Rows from block 5 of a small multi-label image tagger, named by matrix and row number. Rows with one number within an expert belong to one neuron, the router's apart. Each number is 500 + 50 x the weight over its row's rms, rounded and kept within 0 to 999. All counts start at 0. Numbers have three digits each.
Before each expert's rows are labels from the 100 images, of 14976, where the router gives the expert most weight on average: "place" is the part of the image that holds the peak. Only what is clearly more common there than usual is listed. The data: photos with spoken descriptions (Open Images, Localized Narratives). In brackets: how many of the 100.
# router: router (model.blocks.5.mlp.router.weight, 64x320, trained with AdamW), inputs 108-161
# up: expert up (model.blocks.5.mlp.up, 64x80x320), inputs 108-161
# down: expert down (model.blocks.5.mlp.down, 64x320x80, transposed), outputs 108-161

# expert 15
place: top left (34); top right (26)
router.15:528510548441511496451499434483533533525517507523520456435566490432482433491569472508525508483472465454505460517494443545478564478538561537438516498559486435556513
up.0:516513485443456536496446579470458488479486596482457434476418448461500469471561448570562420503466558430507536468501519369524529552454507456471489515553519557425399
down.0:485499541502570494568387504592543461452546448574481550512490520388517408518545467492464504560512511556522505483438547522404484524479463397459576467511559539432512
up.1:525516551502472512503418480550501541472502571462562458519507530512471476399607453428498499442467559511570471505500574584517502524452516467502428627504510482412575
down.1:504514448472607555467554528472564566561537366476500512465544458461554556471517576587485518461509491471503527499438538456462498441384504499485492591424502476462539
up.2:525554500483482438533580460411403519570479454420438508540510488461552542439526539401467483542496483524493495450504493534480451510556444490491502565518536528546486
down.2:604470522538496484512497463595584509476482522450505541434487485479512476472510552376573509514544465473446570475475561587430509562540471523440519507622502470490529
up.3:559415585508562487517578490443529470512519483553473460509498552541450448634601464526450512462510560529465501411489516499466492475528616481457457551444575505434475
down.3:518497539468528422460473501461500384524472457485504495411438456535440579519496594560530502525480454516415466412455542503488502556529470582428457473503457458545583
up.4:497516553478483541483571474405565534457552542445490525581502512573533440471529528451499504447486491533573482357474531527429481530473556415453434487529518583565568
down.4:488551511589494490533492531588409459469468557499586531430480447479524438534505482494384469423527484440463496523478466409590480514457441557572571467533480476471431

# expert 26
place: top left (33)
router.26:560444481488540503437481427460432437518581461548463541472545493515543455639503502459501521492496482556417480466475415492570462512589500487439515535492509571503510
up.0:473532484507515530460558460503526460441445487578467455492443514584538475421417573497504438576520504399449516474601545541553505524509549446425492511538487436542549
down.0:547566595529516474512540465466500530471529472525539519521512549502466574513501420545484407484575423453532566462507477475507511587474567532533502528552454544533453
up.1:539486460497546528440426553545501482490416446520481510530438463530608496517569444499513486482504466470464481436473538405545522498401519498541496512507476520555487
down.1:461468515498478443558497533459556465474423433460570399492548499496453454504573556501511489497507509574457491405526495523521534532497512491492420452433516512471499
up.2:507466457469420440435437484459532403509424471479552529515430498461512502456488648534528489506603497465431510501555420483528464588464523576440570438559490562567475
down.2:476452597532469564560607474468513479448569328447588470434548430579520456463512333568575549566512520509534541479449544511519455519437517496475457600472520525460548
up.3:480443414447435548459402537544469647508561552562479477460517480516470524518489501529453435578544462531442552510529619476443582457367570484506515534477529537461543
down.3:446432545509531534521452528512483468510534484518511499428486491495418438498485474481581494545513452498552453451427531547486504630549571556471517500441500462437440
up.4:509507530592451486519503533495491336560428497479496487483485500531459630454470521407574434462445490558458480499462493549525511537536494474417508473483481501413452
down.4:577590506574638430451517476516549457430482594503560474564564510501497481487420469511489509498509525573500508630437477451521478472553441492542592566534463471458471

# expert 44
place: top left (30); top right (25)
router.44:460411492461591545450426566495524566514506583541487508488480530534499528552519478509552489407545423411496498457346490498501492461521525572450532486552540456482505
up.0:559511477519458483584475503521480425486471520484507500622514474549534582485509523468484471472433441493534449542446545504354532554546441479556611458469500454478453
down.0:492575518557510572591512380482564474445485460419547540481532591586437550565451569561534508418510531512482577487423477523589470444583498482457446528527492408466561
up.1:511396462491567441530406473453523323444561559577497499441511502557455504509453402474575496354381530506478557524542571552502448551505478548507543467456466478538597
down.1:532422446454456565520568465462522518544590505460539601534551536523364467506513480436503524459518472517568501490606443452514518406495542458493416587452584484488544
up.2:462578480471590504461504429468643633497434570489422436568539453441510570442442486515516489571420381500509577616532438494493545494485444531553488516494509531539524
down.2:462506460389513454492539525526495516527442492508582449484563522579470500443529492466540463441522546515414539526487488501538538494617523550470429463486560494450554
up.3:560503493473439570447489617510482577495473544502466488549531459502521374610458469558500479485511559517538362436444467562533442493470522415502554400532484568565502
down.3:505504526488541577496513577585538460459478442590512533499560526438540488446453437596509526487524530550534442436455474533457441513507462513514505511437563464418527
up.4:499493456439518565506545453469469527425449445493370490534557488419449455524493514495501502458579521555427554457464501505531485443539494420471446490409508464542453
down.4:485476478531502507487577414618522402462455474494538418540512454583571475480427468510544384559535505447518506494500566531510582531569442442539482461529540482503487

# expert 42
place: bottom right (25)
router.42:536516495446497560482500463554416467497439481493564687536555509382516410453545461384462496500524539516520429504488505497547483617524475441479530478517570539528624
up.0:490491571478502524450522535497492563503418405464491486514475575474595588491589403459449492500469460514583466549492523559470507487519384455548495510507548559523446
down.0:521504386486472503533469519495431494543469505492458417537589421498502543542505445586457464507642555535524501464449489592546514522443486472542496480471518480435411
up.1:480465557456464509527532500477485467407532505552476585541492484518517555423498410614483518488565515532533462498584519424581479481420456568440475533523568566493500
down.1:468493498501481613495595426533562604380521591538498562492455462443447432518467490441467485558553507469469473675531518520473454450455477470501524537608555547483527
up.2:470381462506523496439415516473441483553520461540567502486464527499469472527498485510577439470520458466448494499505541489527518448557532527650556505522501516541543
down.2:534433544542541497496467493464470512474640554501543477490434428491505502551537424468501535471519532556480526476496535404527505496472458469531583481522475454551572
up.3:458479527464527469527394547473418555560566438524451518488488532412457480468543517572511461491495522432441551551435516462657540508622473550451533432498568524502462
down.3:541565523443519496526500496449445518470479495525512467457454449466467450484449507434522465513567534424511410424488539552479513475534542512473474454431446499506538
up.4:553422531444557495512508593524472527509604611456510523421412543543515547477496434444548455443468547478445450570523410510482565453574509450582509417484494458494536
down.4:515574603545567542498476557446420551505569458504602446497418456437572509516520540580552516436510460563488525467550430482533558479487520506589521430406457458490579