config.yaml
arch: "vit"
horizontal_flip: true
dropout: 0.1
experts_per_token: 1
conv_stem: false
layers: 10
pooling: "mean"
muon_scale: "spectral"
orthogonalizer: "newton_schulz_5"
steps: 9800
Rows from block 3 of a small multi-label image tagger, named by matrix and row number. Rows with one number within an expert belong to one neuron, the router's apart. Each number is 128 + 32 x the weight over its row's rms, rounded and kept within 0 to 255. All counts start at 0.
Before each expert's rows are labels from the 100 images, of 14976, where the router gives the expert most weight on average: "place" is the part of the image that holds the peak. Only what is clearly more common there than usual is listed. The data: photos with spoken descriptions (Open Images, Localized Narratives).
# router: router (model.blocks.3.mlp.router.weight, 64x320, trained with AdamW), inputs 240-319
# up: expert up (model.blocks.3.mlp.up, 64x80x320), inputs 240-319
# down: expert down (model.blocks.3.mlp.down, 64x320x80, transposed), outputs 240-319

# expert 5
place: top right; top left
router.5 [179 159 169 134 141 107 137 122 163 108 148 187 104  96 117 122 120 109 121  50 186 133 154 169 116  82 118  90 158 112 141 164 120 116 189 142  71 149 131  87 113  86  74 163 129  75 147 104 177 177  73 106  93  67  83 113 132 143 152 145  97 150 138 147 110 114 115 167 150 159 125 186  87 142 111 150  86 115 161 136]
up.0 [154 168  69 175 124 150  98 163 179 158 144 147 101 122 112 130 141 122 155 117 104 105 143 110  67 121 114 106 145 100 177 145  80 106  77 185  99 129 119  81 133  81 135 151 162 158 103  75 111  94  92 108 115 156 138 149 143 144  96 172 111 120 110 130 103 125 137 138 144 120 178 168 129 133 201  93 108  96 121 150]
down.0 [113 135 154 130 141 121 156 111 116 163 150 150 102  68 120 148 182 154  99  73 150 107 158 143 182 140 180 130 174 175 110  95 148  91 132 130 114 150  83 187 117 110 113 132 139 100 135 170 107  57 144 110  89  97 134 114 111  99 135 100 102 103 197 108 132 162 111  42  84 150 128 150 109 105 132 165 151 100 128 142]

# expert 20
place: top left; top right
router.20 [146 102 193 124  71 104 140 113 130  81 161 154 109 154 126 100  95 159  99 148 148 198 129 146 144 145 122 118 156  66  69 106 126 135 128 158 201 223 194  97 162 141 143 154 169 144 121 127 188 174 153  56 123  92 162 123 166 174  65 131 138 115 172 155  88 146 129 137 152  48 128  96 130 131  87 141 158 126 193 118]
up.0 [157 102 102 125 151  94 101 194 180 132 184 183  90 113 178 128 164 137 101 187 116 150 105 112 113  95  61  86 128 124 104 104 146 108 118  69 154 146 135 107 102 106 151  96 118 137 130 109 137  89 144 136 158  48 136 128 152 129 132 135 163 136 190 161  97 146 153 108 143 120  54  95 110  66 109 150 114 181 151 142]
down.0 [126  98 115 192 168 123 170 112 150 117 141  80 157 134 141 100 121 182  92  97 143 135 117  60 165 115 158  38 112 190 136 133 113 179 100 162 155 129  76 107 132 154 126 118 137  73 177 195 118 113  86 136 123 125 124 150  82 151 150 128 113  89 127 161 150 112 107 125 113  96 163 104 155 135 154 170 162  81 150 117]

# expert 7
place: top left
router.7 [117 150 175 122 134 139 162  95 186 125  73 141 198 159 171 119 114 126 111  99 119  88 137 205 103 140 121 103 139 192 117 131 142 129 119  90 110 111 127 141 158 162 150 145 126 140 118  92 163 132 176 173 169 180 157 125 159 128  57 150  77 143  77  68 135 193 132 168 149  95 132 112 224 127 112 103 140 125 123 116]
up.0 [107 138 125 103 133 113 112 126  92 104 101 137  98 111  92 107  62 130 110 138 120 106  80 117 144 168 119 137  89 168  75 124 155 160 125 122 165  83 105 111 163 114 112 166  98 123 196 110 125 116 100 156 170  99 127  92 155 169 144 111 123 130 168 159  99 123 153 125 110 130  78 153 119 132 145 154 117  58 143 130]
down.0 [ 87 121 114 162 121 138 144 112 137  98 116 188  99 128 107 105 111 122 170 118  47  68 132 152 102 101 143  96 173 133 138  77 156 173 125 190 119  92 134 128 132  78  91 109 174 130 137 173 146 165 101 151 127 181 175 146 167 175  51 105 113 117 155 137 126 178 151 113 119 192 160 151 143 103  84 137 106 126 153 162]

# expert 43
place: top centre
router.43 [141  95 185  98  54  64 106  92 149 141 204 114  81 153 132 123 123 104 155  80 146 111 127 109 165 136 111  89 122 119 117 145 104 161 105 130 130 134 165  87 102 122 135 137 151 104 111 168 131 196 105  98 158  65  67  97 192  30 148  81 164  99 172 162 108 148 105 135 154 138 162 144  92 103 144 117  95 153 123 150]
up.0 [140 107 120 115 147  97  87 174 136 138 110 143 113 165 141 171 158 120 124  63 148 138 124 151  88  74 113 116 170 111 134 104 119 144 143 166 154  90 144 129  84 164  92 129  86 114 109 134  78 129  59 142 170 109  94  81 137  80 115 125 155 164  62 168 171 126 148 115  54 144  80 131 105 180 121  96 140 123 129  93]
down.0 [149 135 122  66 151 138 138  80 150 127  96 166 156 151 138 131  97 103 109 128  89 127 128 120 169 143 166 107 120 123  83 170  87 147 121 126 126 139 112 135 171  86 135 121 140 133 114 101 114 163 152 140  58 125 142  92 134 147 119 143 100  79 102 171 111 146 126 149 126 167 103 154 145 130 140 122 122  86 198 155]

# expert 8
place: top centre
router.8 [157 173 142 142 129 183  92 169 115 174 115 122 142 159  97 128 164 154 115 147 126 120 119  94 124 166  88  73 116 161 120  92 119  27 149 104 100 153 136 125 126 102  92 134 131 181 121 199 144 104 122 179 151 179 141 167 140 143  85 194 107 129  85 122 152 152 144 128 114 115  84  96 126 136 154 109  96 136 111 139]
up.0 [195 148 154 129 159 137 129  66 150 205  59  98 121 130 140 156 149 146 155 185  76 133 140 143 112 161 120  67 131  64 172 157 169 163 137  87 101 173  89 162 130 123 166 186 177 100 109 118 144 120 108 150 120 103 180  98 134 101 129 190 144 150  90 159 130  72 116 129 126 114  60  63 141 110 136 186 150 110 172 122]
down.0 [148 159 139 127 123  71  94  70 151 113 177 135 105 110  70 141  70 132 119  95 123 126  74 152 128 107 190 206 134 123  89 126 159 113  79 165 156  76 147 113 138 110 125 130 108  28  88 153 114 163 119 129 102  91 174 133 164 146 107 103  70 154 155 156 110 108 110 144 133 130 120 148 101 132 128  77 167 133 106 114]