Rows from block 7 of a small multi-label image tagger, named by matrix and row number. Rows with one number within an expert belong to one neuron, the router's apart. Each number is 128 + 32 x the weight over its row's rms, rounded and kept within 0 to 255. All counts start at 0. Numbers have three digits each.
After each expert's rows are labels from the 100 images, of 14976, where the router gives the expert most weight on average: "patch colour" is the nearest of a few named colours to the mean colour under the peak. Only what is clearly more common there than usual is listed. The data: photos with spoken descriptions (Open Images, Localized Narratives). In brackets: how many of the 100.
# router: router (model.blocks.7.mlp.router.weight, 64x320, trained with AdamW), inputs 214-319
# up: expert up (model.blocks.7.mlp.up, 64x80x320), inputs 214-319
# down: expert down (model.blocks.7.mlp.down, 64x320x80, transposed), outputs 214-319

# expert 48
router.48:107140129175138145134133165096125181120102124046151126122189101158132179097079115088110150062089125187186078088155111108160081155136136144202163105154119157136095110085090168112139105130129133134111140165099096122127124165112159154125100089148120115172089178151079139145138089098186165145105135161149161118161119152116
up.0:183146075187053157136097145173101078117132123107121128160122122115083147125137100106123103122146140134153105172088189172116117183146083136118119136115144104087136183165110139127074092147118043118093116115171174066115141179129102152107183143145112115164119129217153155211153103105130156183099101097142110145149186091145
down.0:166160140184142154094126080083145128107174128163138115181133146146100091127063129163146135076077157148116120111146118089137103147102081174059144172124088127080116148157106090086133104120098166131102202165119107124190138146106153109073117054151094136122175097223110160124158090132118132134146149192117119168132129073090
up.1:070093136057251091145159145172095110080131115109134132100107171131116135119151176089139108099100156123157113169101153189105137152156172143155125138129124152110130094096122175145103098095139168136146154159121124120168167172088167112070135109107121132093177158162125162135160101109159096107110093160149151104128113139111
down.1:086104138217176212134135154137106098191110106106127116138062112099148122150122109133118162117139106148124130115138132168110125143158145127106128125116073137146073134139152157170092126017110111063156131125116151094104200149104151123076101091152104115153131144107129146086193121164081207091141143108123151118164212115105
up.2:114087165177154126149162111110146091138126132118155160156094126156093176133117119205109036146119131134120104133144111118144147130170132178111116122168071093118049086143100130136156124214134086132110151194118152135094140094142108164143133110206120094083131151186113136095155091156177112193059122083075142151119125097131
down.2:184159160095139065169176113150154050177146093064156156214149130185150095094129119160137013097139070171126086098123097139117073111141100100137164151168168157189128127068167126182122095174150126064105086138141159132076111076139104146147126089104084130159140173149108089094097101097132110108136131211169138167125116150126
up.3:160147116143139124130145112133152158147181096082111128127167090101142141128119092132114152127188146077115094144185125126093122085179110158115162161179111149117142120102116089084132101125149099162094121081116141099135088128206113124160116134117157123165119175086110106124131170089116179089087144186183155168104107091154
down.3:122105118138129173155170084128049155061123131124117180231137143092105159167150141154177069171120101088171159085099057125124169109172122131186138165170176136132109170140169098086131122114055091130138114139124155150126131070123147155073093159152149068148125137079166133088098119073114119193132104120142043157148134113125
patch colour: white (29)

# expert 44
router.44:159093118154142090139130111097203100170089088117210127128162104173062088150136165133083132157091142157149103106089146105103179203126131135132202119097148079083109052050153175154094101147136146204107079169155148107080197152157165192138086136182127154107146148225065092156091130135141173116112135110123097102166128140135
up.0:122139135143116125135154103150139176186121144171106100135114149124176127173104127102133194121133101174115141126137131154119100126156129130145156128144045117159177132121106137140134122065121165157169103135134129164107043110132084135177093113107102050063102125158154104136092172156119128151129061128128152106091155138178
down.0:094027134106110184172168125162099136096124127161103126102137126165127092074099093120093126119149070149042110111142093147203141149091131088166139162070092115113138141190138151170135140102178144140103116114134099130162152140159123159169119136130153120191134183103161113121159132144146131089104141090101100146153217098120
up.1:117143136135133121087131177141165062217213133095112099032088083154189118048129126111107171135102165093168062085119121125094140116129085107124163115152121112157149078149110141118107121147116093078130155087107159130165118166128108145116125176155179152135157134088157087110161200143102082174173125141075137079064120115119
down.1:114161101080108114128029083110086176171114160127091113147110092079094141133126159158104168170153108127191106102171131164144145097124124146096093146154132186158165134127104133096181121144110109072179157096093142135137135133129106121165092156145142103108099104147128117100113152132142125118068127118148138118140137186152
up.2:144161129110112120170154216128172100158092126173125105136154165129127136134100161137164200139131141089168172114150125077098102200097170120119091064106092128141138173152186140096142133141122113096120128099065128063083098147145112146106134118134150145197149185183064139100073116123118071076144144124117170121099099120081
down.2:073155146112119096128135057071099075139178123165169145106113106163127105152092110143066104109109109156100137171072127156116172203139039141144136113152090084160183181158081150057138127179135119134066130165104116093143092094092088116111100132161165122123121166136157104148099161172166161173157108065106148113151169064100
up.3:159098114121120083080055162149181120128178142163104122162150186170149132140206092159197149167163042153149164145119108096163136130127175064081151136138160115141072120106123124181108112157145189182131116160110068085130170213102127094121127064118090071108135149156116116122143099122087056135158092146088102086111114105115
down.3:159094126132101114113143150107110108122121131137077142144097107130130123126146182121124112084065222119067109117152083136100083141080105167125093137091137122181157105144127098092133151058145119150133130167154125151130160105071149156164114146086126132062112178141075142152134121158136090108133089109193147110123161144152
patch colour: white (38)

# expert 31
router.31:107152144154094122133122123136127159126170178155126106127139089120070173125077159091143155157138141137078106120117092103163175104155137184166082067125034174099114184089139173100100087128093162132174070121179203108134128149104192100107163112161104121219114218118165119131136092106162173146126083109116176129140143094158
up.0:128094130171147158133119141112126175136131147139186137164103083131159102160156110138131073119173144180122115133141111091138123141117178115134104149164156128169148121174136155102162148112134125146094110154122190108123152121135115093100090073153136051112190109154115107134089119145147169104121168125119150100115179118104
down.0:191148177139116125169153125157100112173109144182117140145146168062104141092150134102104107079128103078102108076070129185122117122121110162142117147139145150132097165137111125140092150169179107141158139088163113165173106074129124168112150114108153165162178125129087093103144115123183153111204142146101142175172129109146
up.1:213128120185119142168118183122181104172093070114186135126109175149082186149107137088159171054102086115127151104130107121124055116130155118136126134136195113146090085105114090167134116125130158113091164074100158097169101125114130126125144189139114165128171104121134161137109091063080165119151112181144132096155087145082
down.1:164154120142098094148155057141155149104154123100099073125058087096102081079138152159105109161112161145095042175103073109127202136130146129116104122175173055144120104115183107088102101141138110088162092175125166163148135072167164132110185137105187120120150127117176134130111215137111159198095142114097112128138131130166
up.2:061176112110128105154111165129131095098100119108095141104140112121098079138121080128150139141115072147140106092078107068142163157097125179111182160197105154138181143119093123156128131124110162194109137146068138152126168187108119161115065100145096071086145119118128114202138102127127136160151094046107093191139182117097
down.2:141118131140145121091147138208150162116096151156093161155127177126178110158162119144137069123116083088117174128111113119135116148105124170115154127164164094197134147105107123124177084148095145128127126172083144153146106136139131117149151179083137068117105118051142051153125141112076135112152151107114128102093125136194
up.3:116129172122105168145095140157128126136156098122151125058070138142172103146099091111165115129189134135104135101091186145179135204184109170135169136166120154115115120132128171102116176091133123160161108106154064083140124165133163141087135114112141087128150181116155157134129150149156136175130146122155102149128120099118
down.3:118077166130160157155112166197133116183115121113151157112122148123141114119141144146141125147027126151116106085146157174073091144135152155076157158163099148143195169178158126147076103129089133170145101186125116149097135161113134123103112107131114208133101154175067164154123115140142084032099109163155078067116146122104
patch colour: pink (29)

# expert 9
router.9:121143112141092144157150073128175082118137085093163148120101134203026080110140140120114136112110138123133087106056162114100154198131101089127142097084171112107082116095104132162175165138165135176154102186136118066078199115158182136158059119177145135129148128186071082146102141124147122130106150086134123121171133099168
up.0:151105187128148136095071095120163137092090160125096160069126164132148069185154171103112078154164100166185090167121170140148137100201052110111094153152086111115061075115106144143168155072150157150136130122128160118124165137166146121132094055126157193117149113092123136145119153118100086120168114145055090134079185122128
down.0:104148071095098121139144153136075104098145044132078182106121112113169126157160110101135188086147153142074076142127122156148121116176106141123117096095099101098162070118105161150117119167102115066143135155094107158132061097141152120183126124095132139166157171153214114135155133077131170120128069160092140132146141118134
up.1:165146150097072088169135120109146071137159145162149092171084124105104203141090098156142131124145129209110107177079111065138090122136086062091195143059123173115146117138152153122140129139130074104129127154138135084103115172132100138095122106165149194136158064127084188100156087129114120126119105142131142061157170090156
down.1:062100156132121138149138059085115122165135128152134094123110127086181131185124150150123151131176163162053139142138183106144128123181142125129093171084086090126134145160097162166163170131119111109141193119160088146138140122132157112153059168149107101067129119144169118121120116099156121138123113113119110194146140157143
up.2:155094137156077130166123079125112106160085181128130125176191131109161061140097104069100132117182205110138140103193070078176133113047098122150054139124135072193090115090123120148108093120125132155132114103162094094140114122104111134166103101230125187171093128153114106155131134130146143101090173072152106113105168093127
down.2:129091160124168168166140106173105183121132095164122102071146072124126122152154100164107120126105135164099102142078115085158122142156105132091167133157098116106128115123136193101175146140103114119152188126164129109093126133150126126129136142135131103121121073130180135130143120133118103082149096128114143156132094159131
up.3:151095123113189125102135169075210178135104106151147147127145123128099083083127115159109123153105127171131147130099132153174108117182140189037183153093082094121087111118121120149164170102093157170152158199157133068133148138129129111143077098175112120168104138117120173077178123093116135113128105139118148094173138121085
down.3:148110132146139080132158162201107080169134156113141178074072145122174090125097120139108131125053186126097112134160099172148110107131122098126107107133200146155138096099072166142037128108106144081168158105087134098116111138134114108099105191133148152079115125127148186168151151140130117152108068179121112079069094097131
patch colour: white (40)

# expert 52
router.52:131090098099128135144160165121165132181116155041178177123152144195141147106148192132107091086155100150137111082149126072081107173158151128157146136136122134069140048109099122191119080135103164126087094070102146107072172123143177182064119143144143116065180184204136092090099155121118074108078139121167145078109160082169
up.0:059133089100144155086148113152116097144133101133115156176182147136165112107089083172181111155113112133179147078139135124062099123101140128108143118143126149107110148126135161153167149169105140121147060033167064110107152153131090110105125073112146126186109116104127144131145149076133109093168159175124101135139118152124
down.0:035113118090171217154106154168126116146090106102058118080169099126112145120067117106136132169187135176139105100141167163171120144131102114044085142136180106085207114132127124049130137141125164116138155130111107048123107151132166097105109152137122157111081116189115143110141127119144143082114107091205143171106173054093
up.1:094128127177146151100112116128106098107124126083109123114133066163156104231181135093150137122146077121156138160093120138133110155111122184118182158160181151111153110124078142122161110157183101108079160118114066165111138133162107125108223125089123101115119115124161100175086117171189148091068125135140057169122124118186
down.1:069142135073134134122059160141113115121141116114136064185116127120128088152112140149098151142108104122159120112166141123129204113081144088063136146084122166094062118115112065140159131124139109136162136128147148130109089101144114138082145173156161156114121197095137148092092121131167141085183178085112110120122132171097
up.2:151095133141138125128117134134042124203113078081170161140112156174167119099157074130100126157162130139158085127134109128148135139140128112102167197153183145106102039136120191159132124096089148166157115124158205131148176154116076179060164101128131112128158139070105106178108161105124076149094167131057139170108166072110
down.2:120138170142066146129174168133122084095171166149135119079191159129135096135126100167126243149137152147138178079152071128137081093109107083087140094100199156092162179216182117108142096124140136122167097161076179093068112154117078119100117132151073134133081148159154126050136169118142120128082167132137083117138130081140
up.3:154152117041157136125171166129105180122098167104099102142138173140171123136143121113093184107099145182109093092167101122165142096135122134134157094128118070110169137128135081101049138165150159165041099142188069104177114131146111137132138078106124126115155060169135159110099142118108115145091120102112191125107132132118
down.3:165116138134164132112125135178145088149151081114122118136110118101057086110087088103137090148120097082076119165136133160100107159064118145107100106165114128143086145173166147089102111103106161095133102126045143077102086101109160115145123157159140129138152058136094146172158172175173140152104146107152096128118223145122
patch colour: pink (27)

# expert 51
router.51:113108148160143165080076141071196109115099142113110109106079109085079151109133138127171185142120169092163145139138178121121112117134133098108099107131133151117138082175121105104110055155097117105095079172144102123090078062122127161092155153127110104118076136132182118135125134102127132124181146163059129070094109156137
up.0:189172133122189158071144178112152128135121082123135079123141182131143158071105127148133114128153135102145150100094154159188172166110122140066107159085161177122127096104121156111081106118126082134066125134124124156114147100107109161132103051091137071137150105139127165149107102129134097130143111121161080141179121164163
down.0:101061129122115120131116105058101091126109159164127162098078144125180102119081101141178076104152139166158095145091130176098161146087171151137089087123152113153120148088136102157139118164183126099132114126075139137086130128135066127103125095091158091098160183134126101137135181095149147145171148158133107135144128130137
up.1:147164158080136125177082083170106121124095070163125145125167128132108161164092166072152113129169128116104079102183134123173137126150164140155165123103114145130119118127165084101069075110137129150154124137124089086110117117174102138125142099137103070093131180144114134131131130147137183156131125103120114181154180197180
down.1:092122156104101112134098101125086154067167159195152089159117098138146106133169162101155115159110148063131108209117119155192103130139132133090061179156153152071142163140142188188126074176113083081125149097117078184108088160116095130140174164100196102140151027120139113093179160130148147178151111133098140141159120174122
up.2:161129139173139117129134077071147096113108114076094132157093163129153154101125134079085092127116149176139088129141115170139094095208083150152113164086146106151048155086099142141122124131145128081128104125103123192103095128101182114085179147109127168167121072121174121198197110110114072113090155131084078089115164143131
down.2:114155164101078113110138119186200133103135185097105093109138082181112109140124107173095119107091107130113088114146153105154123160106075141099123155160117123104098133181106142089125130151148123150143107164164132145085164101127094151101139075109114128081070187139150143163121120095146088116091153168136097038112171172166
up.3:163129119162160138118134109106148181181126094107078121123142081148173145109128074114186118131146195092108198096126144127144151082114119209127091170187132110097115094143087179086134177093112088092076124094118213092145122139182150137115127175169167103130123169074079124158148154126120122120153164082082108125096147154144
down.3:139178130171091133198113176153045140159101152090138129117173180097066074067125146155129160139128100108096106111162142161121126113117141152152073081123099104104151141135087097130108158177106099110107155117108094159113193146145120148104095136162127123145117143132140182132140104122153117122148126144102083147090121122080
patch colour: white (30)